Weights of a small image diffusion model: 11500 steps.
Rows from block 5, named by matrix and row number. Rows with one number belong to one channel. Each number is 200 + 40 x the weight over its row's rms, rounded and kept within 0 to 999. All counts start at 0. After the name is the row's rms in percent of the matrix's.
# convs0: first 3x3 conv (model.mid.2.convs.0.weight, 192x192x3x3, standardized in use), inputs 144-149, a 3x3 kernel for each
# convs1: second 3x3 conv (model.mid.2.convs.1.weight, 192x192x3x3, standardized in use, transposed), outputs 144-149, a 3x3 kernel for each
convs0.9,102,206,186,210,218,225,182,249,167,167,159,114,266,201,145,231,226,217,111,195,249,179,253,149,164,168,164,212,234,223,188,131,154,190,201,216,200,191,235,205,206,207,218,152,208,193,227,202,210,181,289,222,192,199,152
convs0.10,117,220,215,200,191,138,282,195,265,138,261,154,230,188,191,192,180,193,186,233,222,146,177,170,205,223,209,206,159,241,201,182,183,184,316,149,168,212,157,153,181,186,230,245,217,195,136,219,173,140,230,247,204,214,179
convs0.11,119,151,201,270,131,180,189,246,221,159,188,204,211,160,224,257,175,213,253,213,231,160,268,284,191,244,223,160,256,117,201,213,207,196,145,219,209,219,146,253,214,214,218,192,208,208,221,171,175,273,183,285,168,214,175
convs0.12,084,212,214,154,174,211,196,200,204,222,148,196,184,161,154,208,184,209,223,223,172,210,156,267,280,160,144,203,215,230,211,185,172,131,227,192,133,167,159,199,275,211,231,247,151,188,204,246,236,206,209,237,170,167,248
convs0.13,102,187,189,163,235,222,204,175,173,192,191,196,249,136,204,202,251,240,147,164,157,179,207,228,243,240,184,118,175,163,182,231,160,161,257,208,201,295,150,181,215,183,169,214,201,255,180,116,224,154,224,308,234,180,207
convs0.14,087,205,177,193,209,162,198,236,174,179,178,162,171,197,148,177,235,252,158,128,220,125,161,210,229,148,110,249,188,142,215,192,145,178,181,217,185,215,237,193,226,112,173,146,212,180,201,264,220,197,224,181,218,192,232
convs0.15,103,189,183,191,229,268,222,187,240,189,182,195,173,179,246,203,241,154,207,257,247,234,172,205,144,235,166,174,142,265,125,174,226,198,243,176,169,230,141,158,186,203,235,257,137,201,209,172,145,263,224,183,192,225,155
convs0.16,091,123,247,239,203,228,168,203,199,157,208,202,234,172,137,174,163,218,236,115,146,179,253,198,163,202,213,204,228,188,189,201,117,263,209,242,168,212,178,273,214,224,195,211,204,123,171,226,200,245,203,221,160,232,252
convs0.17,101,162,186,163,117,205,198,248,192,196,208,197,184,142,205,219,165,241,196,143,189,203,169,253,224,227,200,197,172,222,193,187,195,213,186,201,200,189,102,221,148,222,271,178,194,186,154,194,186,246,272,194,195,239,194
convs0.18,092,204,226,166,204,202,233,207,241,251,251,156,172,253,224,177,178,213,137,213,233,182,198,178,200,175,163,179,219,173,189,206,211,189,210,275,227,198,226,209,157,233,184,283,228,193,208,254,262,210,173,187,192,193,226
convs0.19,102,186,154,195,198,194,206,186,235,171,206,166,205,157,189,149,223,202,203,163,240,219,199,291,264,248,194,201,175,166,200,218,185,170,231,187,204,263,199,215,177,186,218,187,162,187,195,260,214,166,236,184,225,224,265
convs0.20,086,270,236,68,214,221,184,184,189,269,136,206,196,290,221,200,193,199,218,255,161,253,112,269,256,166,197,201,231,203,150,217,205,158,259,243,224,162,224,225,242,247,238,156,205,217,176,187,269,182,294,210,209,186,194
convs0.21,087,167,135,206,258,224,228,199,221,212,194,132,276,182,195,229,174,189,228,215,224,217,180,249,120,235,161,148,201,226,198,222,220,236,213,234,256,201,290,141,278,233,272,225,162,188,145,208,216,245,195,259,190,229,169
convs0.22,087,137,273,195,147,192,232,146,195,278,204,216,134,166,155,212,249,210,217,203,264,296,120,215,162,199,156,205,249,270,198,218,161,184,180,142,179,191,241,186,231,179,208,238,169,174,205,285,133,194,177,174,220,155,191
convs0.23,088,160,185,310,232,176,224,210,236,219,196,216,198,184,143,199,305,218,191,219,268,214,227,184,176,219,175,191,188,253,248,218,316,220,182,192,188,211,244,185,270,188,198,205,147,193,192,175,221,202,169,146,184,199,240
convs0.24,094,151,171,200,179,219,235,162,199,197,172,229,193,163,234,227,195,219,150,211,177,215,205,205,223,245,222,209,159,170,210,186,268,210,177,208,240,234,232,196,211,259,279,220,102,208,158,215,227,165,218,185,141,125,233
convs0.25,094,201,215,267,202,224,145,153,223,208,157,268,245,201,92,169,238,257,235,158,233,268,198,145,222,199,202,137,184,195,193,197,179,104,164,174,199,235,190,224,204,189,226,226,234,242,216,224,227,228,141,163,216,182,266
convs0.26,095,195,244,256,153,148,190,214,245,195,227,220,200,218,255,197,180,172,258,222,299,153,159,186,104,246,275,187,148,156,171,134,211,199,167,141,192,175,209,208,207,226,154,245,245,200,153,196,123,237,236,188,163,220,203
convs0.27,101,182,153,275,239,197,213,172,214,196,201,208,187,199,195,180,234,168,152,215,256,127,224,254,161,273,104,199,191,188,203,225,169,198,197,165,209,253,222,240,170,179,234,218,144,174,198,216,171,223,224,108,200,133,173
convs0.28,094,181,225,150,203,265,156,188,165,224,335,195,188,207,192,219,160,155,184,166,210,241,171,183,252,261,183,214,203,222,186,253,156,188,244,223,186,229,246,145,163,163,195,171,200,171,293,126,245,173,179,177,164,180,112
convs0.29,084,230,199,211,178,196,183,172,221,244,271,237,160,208,164,217,241,156,206,186,192,217,243,201,185,242,201,272,195,217,237,174,224,186,217,242,195,161,225,202,228,220,244,205,241,216,199,229,195,263,231,237,260,188,141
convs0.30,091,195,249,185,122,102,251,205,210,147,133,182,211,210,222,263,231,118,146,233,244,222,193,250,166,170,223,191,240,189,206,217,204,205,178,216,184,109,227,236,185,175,217,233,193,260,193,192,142,206,184,165,156,232,119
convs0.31,081,203,202,164,247,207,175,178,198,215,187,230,204,236,226,171,221,136,149,188,195,134,179,166,194,140,203,211,223,204,190,233,223,171,188,215,180,178,292,241,269,256,206,225,261,213,219,233,207,196,281,199,255,221,191
convs0.32,104,214,161,245,250,200,193,222,237,189,149,162,227,132,235,368,167,186,258,121,256,145,200,188,152,244,159,126,259,159,142,213,118,113,225,197,184,198,135,155,193,280,227,202,258,208,215,190,232,255,212,158,232,184,238
convs0.33,080,205,236,236,250,269,182,176,223,158,145,132,237,185,225,196,151,189,184,171,236,186,263,262,253,239,191,139,257,212,221,215,210,204,178,129,129,158,191,179,198,215,159,207,172,181,200,215,205,287,218,190,159,207,227
convs0.34,082,281,188,222,184,234,178,192,184,240,196,216,235,183,165,276,191,192,224,231,199,170,170,181,121,254,132,224,199,202,195,212,192,175,242,163,184,173,183,194,179,125,232,196,120,201,235,247,310,168,131,284,239,225,179
convs0.35,104,215,163,156,229,130,169,192,209,238,235,136,169,189,229,143,222,176,201,145,254,159,256,168,256,171,177,224,196,155,220,169,202,226,217,158,206,254,237,231,112,266,255,175,199,139,210,194,236,134,211,167,178,156,239
convs0.36,111,219,162,158,182,180,244,175,215,208,153,191,265,251,260,194,239,169,140,254,175,203,256,218,175,257,188,222,262,214,274,201,167,227,171,175,223,225,273,192,230,222,152,225,202,226,251,149,208,193,137,184,223,217,220
convs0.37,083,233,201,207,225,229,238,219,231,209,135,198,199,253,208,176,238,197,182,230,241,282,272,157,140,205,175,204,229,232,242,195,178,162,221,228,221,245,212,122,270,176,127,176,224,190,183,172,186,197,83,148,229,233,110
convs0.38,111,188,187,238,165,236,179,233,220,165,196,176,143,153,198,192,228,155,212,197,177,190,199,222,221,232,159,230,218,199,200,200,220,162,204,196,202,285,140,249,225,220,173,185,170,192,270,185,196,173,221,247,278,175,163
convs0.39,076,217,205,176,197,253,210,218,265,192,179,232,209,190,199,204,169,168,178,259,184,264,229,186,216,191,180,255,208,183,167,196,203,182,219,261,230,192,159,197,126,147,174,223,203,278,247,200,266,240,116,165,246,136,239
convs0.40,081,195,173,157,235,230,193,225,230,179,216,160,249,178,205,279,186,229,195,265,121,150,206,191,229,187,208,199,230,225,179,219,215,229,196,135,248,213,186,173,233,165,146,200,164,254,217,174,196,217,111,222,177,139,184
convs0.41,122,245,184,171,182,183,210,162,225,202,211,228,303,181,201,216,247,235,202,235,239,166,160,199,94,257,172,178,231,195,204,291,184,193,177,142,175,262,171,171,266,245,142,212,184,199,143,147,249,294,159,153,177,278,136
convs0.42,094,227,164,231,212,163,143,225,239,165,269,228,213,142,210,226,138,158,214,183,214,180,220,239,260,183,225,184,207,192,159,181,255,171,224,218,254,223,204,230,155,204,272,168,229,199,85,237,237,199,157,221,167,231,184
convs0.43,102,193,246,139,183,222,257,184,203,269,206,178,214,200,159,171,220,211,277,186,186,147,276,163,261,167,172,183,231,215,215,210,222,219,207,193,132,155,210,258,226,160,179,267,205,228,220,204,148,190,222,166,267,201,157
convs0.44,103,222,240,204,165,178,220,189,235,167,216,216,147,163,229,185,163,198,190,215,216,174,236,236,174,194,234,194,212,200,209,211,251,218,187,214,323,148,166,182,242,245,140,237,201,154,227,145,208,229,264,171,92,201,242
convs0.45,116,190,196,181,218,120,190,175,200,243,155,260,236,161,199,241,227,219,198,218,245,198,129,224,153,182,210,245,220,211,186,195,174,184,227,223,159,215,226,199,181,209,201,189,265,176,204,147,194,208,163,180,264,161,155
convs0.46,119,217,209,173,194,204,217,125,276,208,123,205,251,196,160,225,263,265,239,247,218,171,129,193,186,260,104,238,144,191,164,292,211,191,252,207,249,227,206,148,254,210,121,164,164,225,218,170,233,191,178,152,257,185,258
convs0.47,094,196,191,170,230,215,145,224,230,215,220,264,315,189,253,268,168,160,187,236,199,178,204,186,177,197,163,175,185,251,243,212,234,205,126,176,208,201,237,207,202,153,249,130,155,246,184,194,178,219,121,162,184,132,184
convs0.48,102,198,203,201,218,211,218,200,241,149,216,184,177,191,204,173,210,232,214,145,234,213,207,233,172,165,260,181,220,149,157,269,212,219,222,258,286,153,172,185,166,145,234,273,310,245,157,185,153,235,235,164,247,237,164
convs0.49,096,198,231,266,214,246,252,226,180,217,179,219,197,213,145,190,239,202,233,213,235,165,252,227,183,224,254,201,277,162,163,210,220,239,153,290,227,184,227,185,231,234,220,192,186,225,216,129,200,284,203,236,181,228,186
convs0.50,079,222,200,202,307,171,195,151,294,202,156,142,216,156,171,263,168,158,144,187,227,225,237,237,203,187,249,178,129,225,255,235,211,189,307,162,204,171,151,238,191,187,202,178,227,162,178,206,147,148,236,218,179,234,210
convs0.51,098,218,187,190,177,215,150,209,189,188,190,128,149,212,265,195,202,211,211,188,181,183,246,155,146,213,121,198,251,268,245,142,217,130,188,259,237,169,208,202,225,218,215,168,230,187,179,222,150,177,203,253,192,253,193
convs0.52,098,217,146,161,219,229,171,220,223,188,228,187,270,158,240,291,153,193,161,226,117,167,188,198,183,205,169,188,144,114,157,269,224,186,261,192,224,219,177,164,129,201,164,191,258,242,154,163,213,182,189,284,204,192,243
convs0.53,103,145,115,233,218,191,148,206,193,224,254,124,258,194,233,207,271,234,147,151,187,189,226,302,203,187,215,149,232,225,244,265,174,267,189,156,260,204,165,229,172,220,149,143,161,187,243,291,177,158,169,216,172,244,204
convs0.54,088,181,188,183,204,224,232,218,145,195,232,179,204,150,226,183,212,162,198,171,189,129,142,201,155,193,163,206,213,168,166,211,188,150,210,239,219,174,141,71,112,230,191,129,115,236,100,277,224,215,168,248,212,193,237
convs0.55,089,175,184,201,223,220,174,226,176,156,205,188,194,181,132,242,175,193,254,153,189,188,185,219,160,170,186,154,252,199,193,225,141,207,200,197,204,288,197,179,255,191,207,224,159,172,232,195,182,207,181,198,227,235,242
convs0.56,088,226,208,239,214,229,201,218,240,190,195,244,228,185,170,271,143,176,245,198,255,165,251,229,169,136,161,245,231,172,223,241,159,236,189,197,214,152,235,206,246,191,157,187,290,259,236,270,170,234,199,173,208,186,185
convs0.57,097,199,238,188,139,128,148,169,206,148,275,197,204,169,179,245,223,210,205,205,222,267,204,199,186,147,193,160,230,260,262,167,215,128,189,217,181,235,235,237,179,289,195,263,174,174,231,220,232,245,197,126,142,188,235
convs0.58,089,242,179,212,146,220,209,253,196,229,159,216,112,215,233,174,202,256,200,183,224,218,126,245,219,281,209,161,188,238,156,164,188,233,269,174,196,171,175,175,234,262,327,231,192,147,188,201,215,241,202,176,275,157,234
convs0.59,092,191,187,215,215,153,203,169,194,164,186,271,186,192,184,173,184,242,227,204,235,159,206,183,256,215,217,239,290,173,206,201,155,196,194,238,188,260,166,139,187,198,309,177,167,228,193,157,190,145,188,271,211,196,210
convs0.60,097,203,219,225,195,235,220,240,218,255,114,247,187,190,199,272,200,198,191,163,203,161,201,143,274,218,184,131,185,191,154,242,235,223,216,211,254,191,207,180,284,287,217,156,222,198,197,251,177,213,194,238,136,225,238
convs0.61,091,150,208,175,159,145,110,195,135,169,180,210,144,199,163,211,249,206,173,156,233,187,186,227,188,212,214,208,206,174,169,199,142,229,221,140,131,164,160,90,255,199,171,164,231,171,178,216,215,221,177,220,256,281,208
convs0.62,116,161,208,206,215,240,154,223,194,242,211,217,149,299,167,156,217,188,245,206,236,190,213,271,153,230,126,243,239,199,219,203,258,237,166,208,206,148,218,229,171,285,117,206,229,205,171,247,158,216,208,208,198,160,205
convs0.63,101,174,279,160,205,152,139,212,200,178,203,285,259,180,211,154,172,205,170,228,253,239,263,219,255,167,177,203,196,151,186,178,215,285,216,260,182,276,209,150,213,122,160,244,268,259,185,219,268,235,271,210,188,183,254
convs0.64,089,124,164,218,212,181,236,166,257,215,134,193,232,193,218,257,199,174,197,232,157,184,206,235,270,213,237,179,198,224,224,196,195,275,187,145,222,166,178,235,175,219,174,201,194,223,181,152,269,187,253,166,243,226,270
convs0.65,082,176,154,230,130,169,256,201,172,227,215,198,188,200,211,214,197,192,180,150,207,251,182,194,179,198,215,216,165,196,234,219,220,211,181,205,186,150,141,205,171,195,175,118,215,197,214,183,208,162,217,241,219,231,252
convs0.66,090,170,224,254,212,165,198,205,240,176,216,256,171,144,228,188,142,221,213,196,167,221,175,193,256,167,220,206,151,213,179,146,179,234,213,170,170,170,185,192,196,197,240,156,137,178,137,247,204,238,191,183,172,188,131
convs0.67,098,222,163,213,167,244,95,237,200,207,101,173,213,255,188,148,205,240,241,163,184,187,184,307,222,276,222,206,185,191,196,217,111,281,256,197,140,180,134,179,213,219,141,239,175,186,171,174,197,170,245,180,246,242,236
convs0.68,086,210,179,193,147,137,212,185,143,193,231,218,196,205,196,130,159,208,221,110,138,239,169,160,210,184,213,108,174,218,205,173,207,208,181,178,199,178,252,171,209,195,286,199,146,160,113,209,169,154,161,278,210,258,192
convs0.69,118,235,239,206,211,197,259,190,199,210,219,261,165,177,253,222,165,217,285,206,191,233,161,201,156,235,148,207,198,204,225,199,168,182,200,142,152,252,225,240,208,213,186,242,254,145,179,216,250,152,135,188,217,196,197
convs1.9,125,214,207,178,233,222,159,204,226,177,222,186,188,206,217,208,171,174,239,154,249,222,245,217,198,228,149,164,152,180,212,180,218,272,267,206,181,154,193,164,114,220,200,210,173,184,262,193,231,187,210,222,176,220,202
convs1.10,059,228,200,181,217,220,162,196,191,193,216,192,155,216,191,162,156,248,179,229,133,164,212,194,233,193,240,247,240,221,61,208,228,257,237,216,266,110,220,234,214,143,141,155,182,227,229,179,141,218,234,154,187,173,248
convs1.11,074,187,152,212,190,174,191,196,215,167,232,171,169,236,235,184,199,238,188,201,261,161,167,255,162,163,208,243,188,204,291,183,181,169,194,240,136,147,178,43,169,231,133,174,110,240,245,173,210,232,184,217,201,168,142
convs1.12,133,215,182,209,188,216,181,196,200,188,125,234,189,206,177,249,205,248,183,271,230,224,198,213,207,134,172,195,222,320,192,222,253,160,196,191,254,200,169,204,189,185,191,227,201,267,241,230,173,176,187,309,213,187,160
convs1.13,109,181,160,195,224,254,206,185,200,245,180,178,144,233,230,196,232,262,212,254,201,210,175,103,212,217,185,240,191,133,177,236,172,172,236,211,200,167,175,152,225,210,223,196,212,201,132,187,137,231,234,271,232,221,182
convs1.14,087,208,210,198,198,189,179,209,210,218,212,215,187,207,182,205,186,187,205,139,164,169,156,178,140,211,180,162,193,219,245,192,204,265,235,210,200,156,170,187,165,196,189,185,189,164,190,196,185,182,205,199,197,183,210
convs1.15,094,155,206,221,174,201,160,163,256,196,175,189,194,207,196,177,200,199,183,175,201,195,221,265,207,200,238,234,139,193,163,185,196,209,199,209,121,141,175,193,161,223,203,248,191,139,193,241,146,194,217,212,220,195,219
convs1.16,052,195,182,175,234,232,217,169,243,199,136,152,236,182,162,188,161,186,160,215,186,197,180,212,213,220,165,155,196,234,184,152,212,205,269,137,270,220,277,180,124,155,196,262,209,174,179,184,184,187,203,206,202,215,192
convs1.17,091,192,209,195,212,211,148,213,210,183,190,217,214,206,202,205,223,169,121,249,191,114,246,221,154,195,157,257,233,141,84,264,275,203,256,232,210,224,245,153,146,171,255,131,188,245,176,189,172,199,213,101,211,248,205
convs1.18,056,201,228,202,214,223,171,240,168,171,167,216,178,220,228,218,187,161,162,179,172,178,155,174,159,235,192,168,205,153,217,271,220,192,247,195,197,213,172,177,256,175,171,148,189,196,194,175,157,176,193,160,234,156,210
convs1.19,149,174,189,157,210,199,151,194,189,238,147,196,164,266,177,246,205,182,207,251,212,207,230,181,135,187,199,209,238,104,201,250,233,214,192,139,138,188,168,150,196,248,251,208,210,200,172,207,241,242,174,231,183,168,208
convs1.20,046,178,184,135,202,170,202,219,189,176,113,225,207,257,231,203,226,258,185,241,198,215,171,246,228,130,255,161,198,251,149,187,176,217,242,207,196,182,142,80,207,136,183,151,223,260,185,180,196,192,221,223,207,174,227
convs1.21,115,205,179,217,154,207,205,205,159,255,221,240,198,240,210,214,201,186,206,141,191,267,216,120,152,165,238,194,249,233,104,263,176,132,246,222,241,268,212,194,174,257,192,231,114,175,184,167,223,221,208,223,241,204,205
convs1.22,074,195,182,232,210,199,220,229,240,207,152,167,176,139,190,165,143,189,173,115,152,203,210,157,199,226,214,205,181,323,239,194,186,175,124,187,182,214,263,176,172,236,147,176,113,144,219,252,228,231,191,201,253,160,154
convs1.23,093,156,209,175,187,226,173,144,221,183,241,153,133,179,198,163,208,201,219,189,218,158,158,188,259,258,246,234,229,181,220,196,257,177,255,205,236,262,219,183,226,240,169,189,170,187,224,216,159,221,199,184,204,241,178
convs1.24,044,218,159,180,222,204,204,168,226,176,225,248,253,233,215,205,222,199,184,193,253,212,193,219,210,237,243,166,187,203,229,203,189,218,182,188,224,110,221,230,142,241,229,176,260,168,230,191,208,164,161,186,179,217,211
convs1.25,043,181,180,195,252,193,204,229,195,224,176,207,214,183,147,195,234,261,201,256,198,195,186,204,251,207,196,262,236,244,216,157,217,237,199,152,236,222,212,211,159,153,130,166,179,179,207,193,251,193,190,203,180,196,142
convs1.26,081,153,169,238,162,177,231,168,174,190,232,240,238,166,139,164,186,166,230,120,194,178,219,146,185,208,163,221,219,161,144,185,172,83,225,236,285,261,245,222,191,223,153,221,311,189,201,245,187,221,242,219,235,224,236
convs1.27,098,179,194,184,220,209,197,258,217,191,216,188,223,199,218,236,193,192,206,199,131,216,186,159,231,208,195,225,290,220,217,201,239,275,159,167,169,227,191,143,148,195,165,156,214,198,230,236,217,228,180,184,225,162,230
convs1.28,038,220,207,214,166,193,200,211,191,156,216,215,257,215,202,209,229,219,130,255,273,201,179,207,183,173,126,241,243,265,198,245,185,160,147,128,208,190,126,268,211,177,180,181,149,192,153,199,185,180,188,160,217,171,194
convs1.29,106,224,162,183,189,213,213,189,216,195,206,174,204,159,229,136,275,188,157,192,181,223,181,177,216,196,209,221,153,211,133,252,165,218,138,108,253,236,151,178,203,227,175,212,286,203,189,191,161,158,186,168,150,167,222
convs1.30,030,203,206,152,191,162,173,186,144,160,218,212,214,174,173,215,243,213,193,117,221,161,179,188,179,179,206,309,167,181,211,230,142,157,267,198,205,121,189,147,164,160,221,189,177,125,221,233,201,181,183,218,198,153,202
convs1.31,104,181,154,185,169,188,178,151,228,184,236,152,175,179,194,146,200,172,199,208,196,280,198,177,246,221,209,171,188,137,212,216,157,204,241,204,219,213,206,192,213,222,182,293,225,210,184,196,201,180,237,179,210,208,178
convs1.32,113,197,258,185,244,226,199,189,207,226,185,223,190,186,166,218,219,221,181,236,156,168,259,115,222,194,154,209,215,263,167,186,275,215,167,241,202,194,158,235,168,189,224,267,163,210,225,215,186,212,187,194,219,165,210
convs1.33,110,213,207,234,212,223,208,167,252,166,259,196,217,222,222,216,267,229,234,202,197,211,133,196,187,160,215,239,192,217,229,215,231,215,229,156,177,233,251,194,160,203,165,162,201,202,182,243,212,287,254,190,196,245,223
convs1.34,122,173,234,252,163,203,246,221,163,214,216,218,258,158,202,169,142,191,219,168,179,285,187,204,209,188,202,200,175,238,179,251,175,180,234,94,178,216,268,190,200,180,221,274,191,177,218,238,187,212,260,174,156,178,196
convs1.35,088,180,184,210,221,202,150,194,183,167,190,172,203,162,153,170,188,237,113,156,272,194,241,181,229,221,201,266,219,176,90,209,136,237,202,213,167,178,199,275,195,203,209,270,254,142,158,258,209,205,223,226,222,180,210
convs1.36,149,250,156,170,239,200,166,212,221,195,236,114,189,206,166,191,197,192,190,260,239,214,163,264,260,177,143,221,265,133,268,145,187,218,209,207,144,181,247,130,249,192,215,237,207,226,233,93,245,210,214,183,207,225,211
convs1.37,100,237,216,207,272,183,204,200,203,184,257,217,269,210,183,186,213,195,198,153,198,103,143,239,238,170,119,138,196,226,124,219,179,233,178,225,252,170,218,282,182,196,204,158,178,139,263,204,189,203,201,243,145,174,177
convs1.38,223,213,247,139,222,224,199,189,186,251,198,255,232,201,169,209,217,182,201,299,143,158,148,182,273,190,240,245,224,228,153,142,195,230,227,143,186,209,225,164,177,183,245,230,227,165,220,220,131,166,183,257,221,197,183
convs1.39,144,238,199,253,253,195,219,216,155,225,155,240,211,179,219,159,213,201,222,207,186,239,200,181,251,192,149,184,150,216,154,206,297,163,208,148,166,214,188,155,146,87,204,217,216,258,203,265,206,191,187,120,190,161,137
convs1.40,097,225,208,251,169,147,246,185,208,202,247,175,200,164,203,265,236,241,245,268,237,241,233,211,145,211,275,132,212,219,183,205,220,225,185,183,210,110,260,195,195,195,180,168,142,210,235,233,181,220,235,268,180,196,150
convs1.41,210,164,239,224,202,205,260,176,208,191,225,209,196,221,163,216,162,201,241,216,245,245,243,188,176,229,185,200,147,160,303,221,183,159,220,241,142,169,167,280,272,165,141,244,195,198,197,169,250,206,231,167,189,250,136
convs1.42,042,193,169,215,184,199,191,203,188,186,208,196,223,232,183,200,209,199,185,236,238,239,180,261,210,244,189,293,224,206,123,146,217,173,253,235,260,171,179,224,195,171,234,182,253,100,242,227,210,165,176,123,173,201,234
convs1.43,045,184,162,217,192,168,151,206,193,192,190,186,201,192,201,197,221,155,206,221,290,169,169,269,163,207,251,207,224,309,189,232,276,186,119,159,57,177,269,224,212,196,132,101,168,244,234,229,207,215,172,193,172,163,143
convs1.44,081,218,196,218,214,211,203,157,205,207,268,199,184,197,252,208,170,222,191,219,226,202,262,226,155,241,210,178,209,170,205,175,234,195,175,164,136,251,181,119,151,213,215,200,292,220,212,204,225,196,140,207,188,188,189
convs1.45,140,215,183,137,165,180,199,221,152,153,237,139,205,218,157,207,205,240,205,138,262,271,142,211,234,188,167,205,172,249,239,145,221,258,147,93,238,201,168,190,211,216,193,167,248,255,150,198,225,221,244,239,250,160,200
convs1.46,081,190,157,207,231,204,230,197,211,225,209,236,257,166,214,132,162,236,193,259,247,82,264,216,235,209,192,181,214,150,224,225,191,120,272,241,219,280,173,139,212,195,185,220,198,174,212,208,194,240,220,238,188,196,165
convs1.47,090,238,201,197,204,207,190,164,170,218,190,189,221,153,175,166,187,176,134,181,215,200,257,208,210,188,206,186,182,206,138,145,181,170,93,133,236,162,208,241,164,204,189,228,183,219,202,194,146,157,170,175,156,141,155
convs1.48,107,121,186,198,198,181,162,209,204,242,198,216,264,167,160,161,187,162,257,227,201,175,218,214,179,219,133,152,176,139,215,226,146,177,168,239,212,160,223,165,211,91,152,176,248,213,169,228,206,195,217,197,203,197,218
convs1.49,066,162,214,181,177,217,205,202,206,186,222,202,234,170,210,160,264,180,184,193,230,197,169,138,186,242,219,216,199,214,182,212,179,196,273,246,217,226,185,265,182,247,180,88,208,219,155,188,203,177,150,173,225,164,213
convs1.50,032,236,235,178,212,176,194,173,162,183,187,206,229,167,172,207,196,214,170,215,184,189,191,202,173,155,192,225,247,244,249,178,253,192,206,253,238,199,160,206,213,224,205,138,266,250,197,211,231,220,148,129,215,226,176
convs1.51,091,180,208,204,207,189,169,177,232,256,185,184,155,219,272,231,173,193,240,237,243,243,189,113,226,135,177,201,187,252,194,149,222,232,137,144,195,111,160,156,161,204,276,208,190,252,166,204,196,226,179,157,162,200,230
convs1.52,108,187,171,182,215,182,187,230,179,201,231,136,210,154,165,203,190,242,156,149,236,166,272,122,180,182,257,203,112,136,219,247,150,166,149,257,225,256,232,148,227,240,213,282,171,146,143,222,178,191,243,240,271,210,173
convs1.53,083,172,208,213,178,244,210,164,161,184,209,131,251,208,175,223,120,211,169,209,252,238,208,125,211,278,142,210,113,150,217,252,140,195,147,183,231,293,137,201,180,234,189,244,213,98,129,279,199,205,220,237,220,203,234
convs1.54,115,246,183,222,180,193,194,209,177,238,248,255,233,163,188,241,230,210,230,173,88,212,204,237,168,247,222,202,160,199,155,250,239,180,226,200,273,157,169,211,194,224,288,270,152,209,158,174,164,214,235,181,252,178,177
convs1.55,133,168,199,220,229,158,191,190,172,229,162,226,225,181,207,209,138,164,277,175,132,229,189,146,315,268,178,177,129,173,138,163,192,301,217,167,206,170,249,190,134,242,249,197,205,192,233,233,269,201,173,290,194,204,157
convs1.56,098,217,194,221,176,226,148,190,219,191,144,114,256,193,222,163,286,189,195,167,182,184,264,198,250,202,239,166,154,218,170,222,198,173,205,215,275,162,210,197,255,167,195,209,190,248,234,237,189,190,213,170,185,148,175
convs1.57,044,176,194,172,172,185,223,239,200,183,137,134,221,191,158,171,174,195,210,242,203,165,185,176,116,129,243,124,245,215,227,231,302,289,254,124,183,184,199,183,178,216,221,207,180,161,182,167,189,233,176,181,163,179,194
convs1.58,049,210,217,158,199,212,189,141,236,194,194,214,187,216,174,185,221,211,193,235,132,218,121,211,218,191,167,192,239,128,270,282,75,176,180,127,192,323,198,209,259,135,176,157,222,210,248,226,207,176,264,186,194,150,240
convs1.59,042,197,222,135,223,140,179,176,182,191,178,152,187,225,251,199,142,201,186,145,242,194,173,171,216,176,182,170,187,162,203,216,204,219,184,221,243,210,206,187,188,247,258,287,205,191,188,187,206,209,157,226,202,206,205
convs1.60,139,191,164,194,255,251,228,194,247,198,233,212,223,166,206,194,180,226,212,195,210,198,124,155,157,220,210,231,173,228,198,180,148,230,248,227,185,197,122,261,218,220,226,151,165,178,231,218,255,195,206,213,227,174,205
convs1.61,120,142,202,189,198,234,207,207,223,210,117,259,261,211,186,204,185,239,196,174,187,246,229,211,172,142,120,240,214,203,172,238,209,211,185,193,243,238,161,217,259,170,177,124,250,154,180,211,228,226,219,232,288,218,206
convs1.62,145,207,234,204,239,192,184,219,182,174,207,160,190,204,247,146,212,197,217,161,274,147,217,191,150,162,206,231,210,260,117,228,224,185,174,165,223,217,189,157,163,193,207,151,211,203,237,249,164,173,196,231,192,184,233
convs1.63,068,175,171,205,227,180,199,204,177,192,273,211,210,232,219,192,200,189,183,224,195,185,206,275,213,221,204,163,222,258,214,200,234,205,179,184,88,198,193,190,179,168,214,216,202,239,186,223,229,207,186,205,194,147,213
convs1.64,067,180,161,151,176,183,155,210,203,211,191,252,211,139,155,256,199,256,193,226,160,219,219,125,156,224,203,176,198,179,269,183,235,254,227,243,300,188,179,162,207,170,121,241,147,215,230,249,176,231,189,171,159,223,233
convs1.65,106,241,245,157,239,177,177,206,191,184,188,189,216,160,229,200,221,182,188,211,162,265,212,175,191,204,188,212,181,194,278,170,214,250,165,108,215,169,119,244,228,212,239,216,196,208,208,181,215,170,232,240,163,203,182
convs1.66,060,150,142,232,201,158,250,179,218,224,172,196,213,210,174,186,243,167,181,211,257,177,227,233,196,243,249,205,173,187,214,191,212,147,204,163,187,102,240,186,202,228,159,212,203,172,236,211,198,211,194,216,237,219,206
convs1.67,065,203,159,180,196,173,201,167,188,182,147,146,199,179,181,178,216,212,211,128,219,116,197,146,230,227,240,201,159,198,243,178,269,179,256,208,235,189,114,128,161,175,275,229,183,151,212,197,188,200,194,188,200,196,193
convs1.68,122,206,175,190,253,193,202,152,240,238,217,247,226,98,188,193,193,174,147,252,234,172,210,228,281,181,157,259,229,169,195,221,206,197,75,213,259,142,153,216,129,206,196,268,136,172,227,216,188,222,197,219,172,248,201
convs1.69,155,183,231,206,215,192,189,196,197,190,227,194,200,228,212,205,231,185,213,180,254,214,243,183,236,140,198,214,191,164,216,197,136,134,155,190,208,139,172,192,215,219,198,192,186,218,227,197,195,274,162,145,169,229,236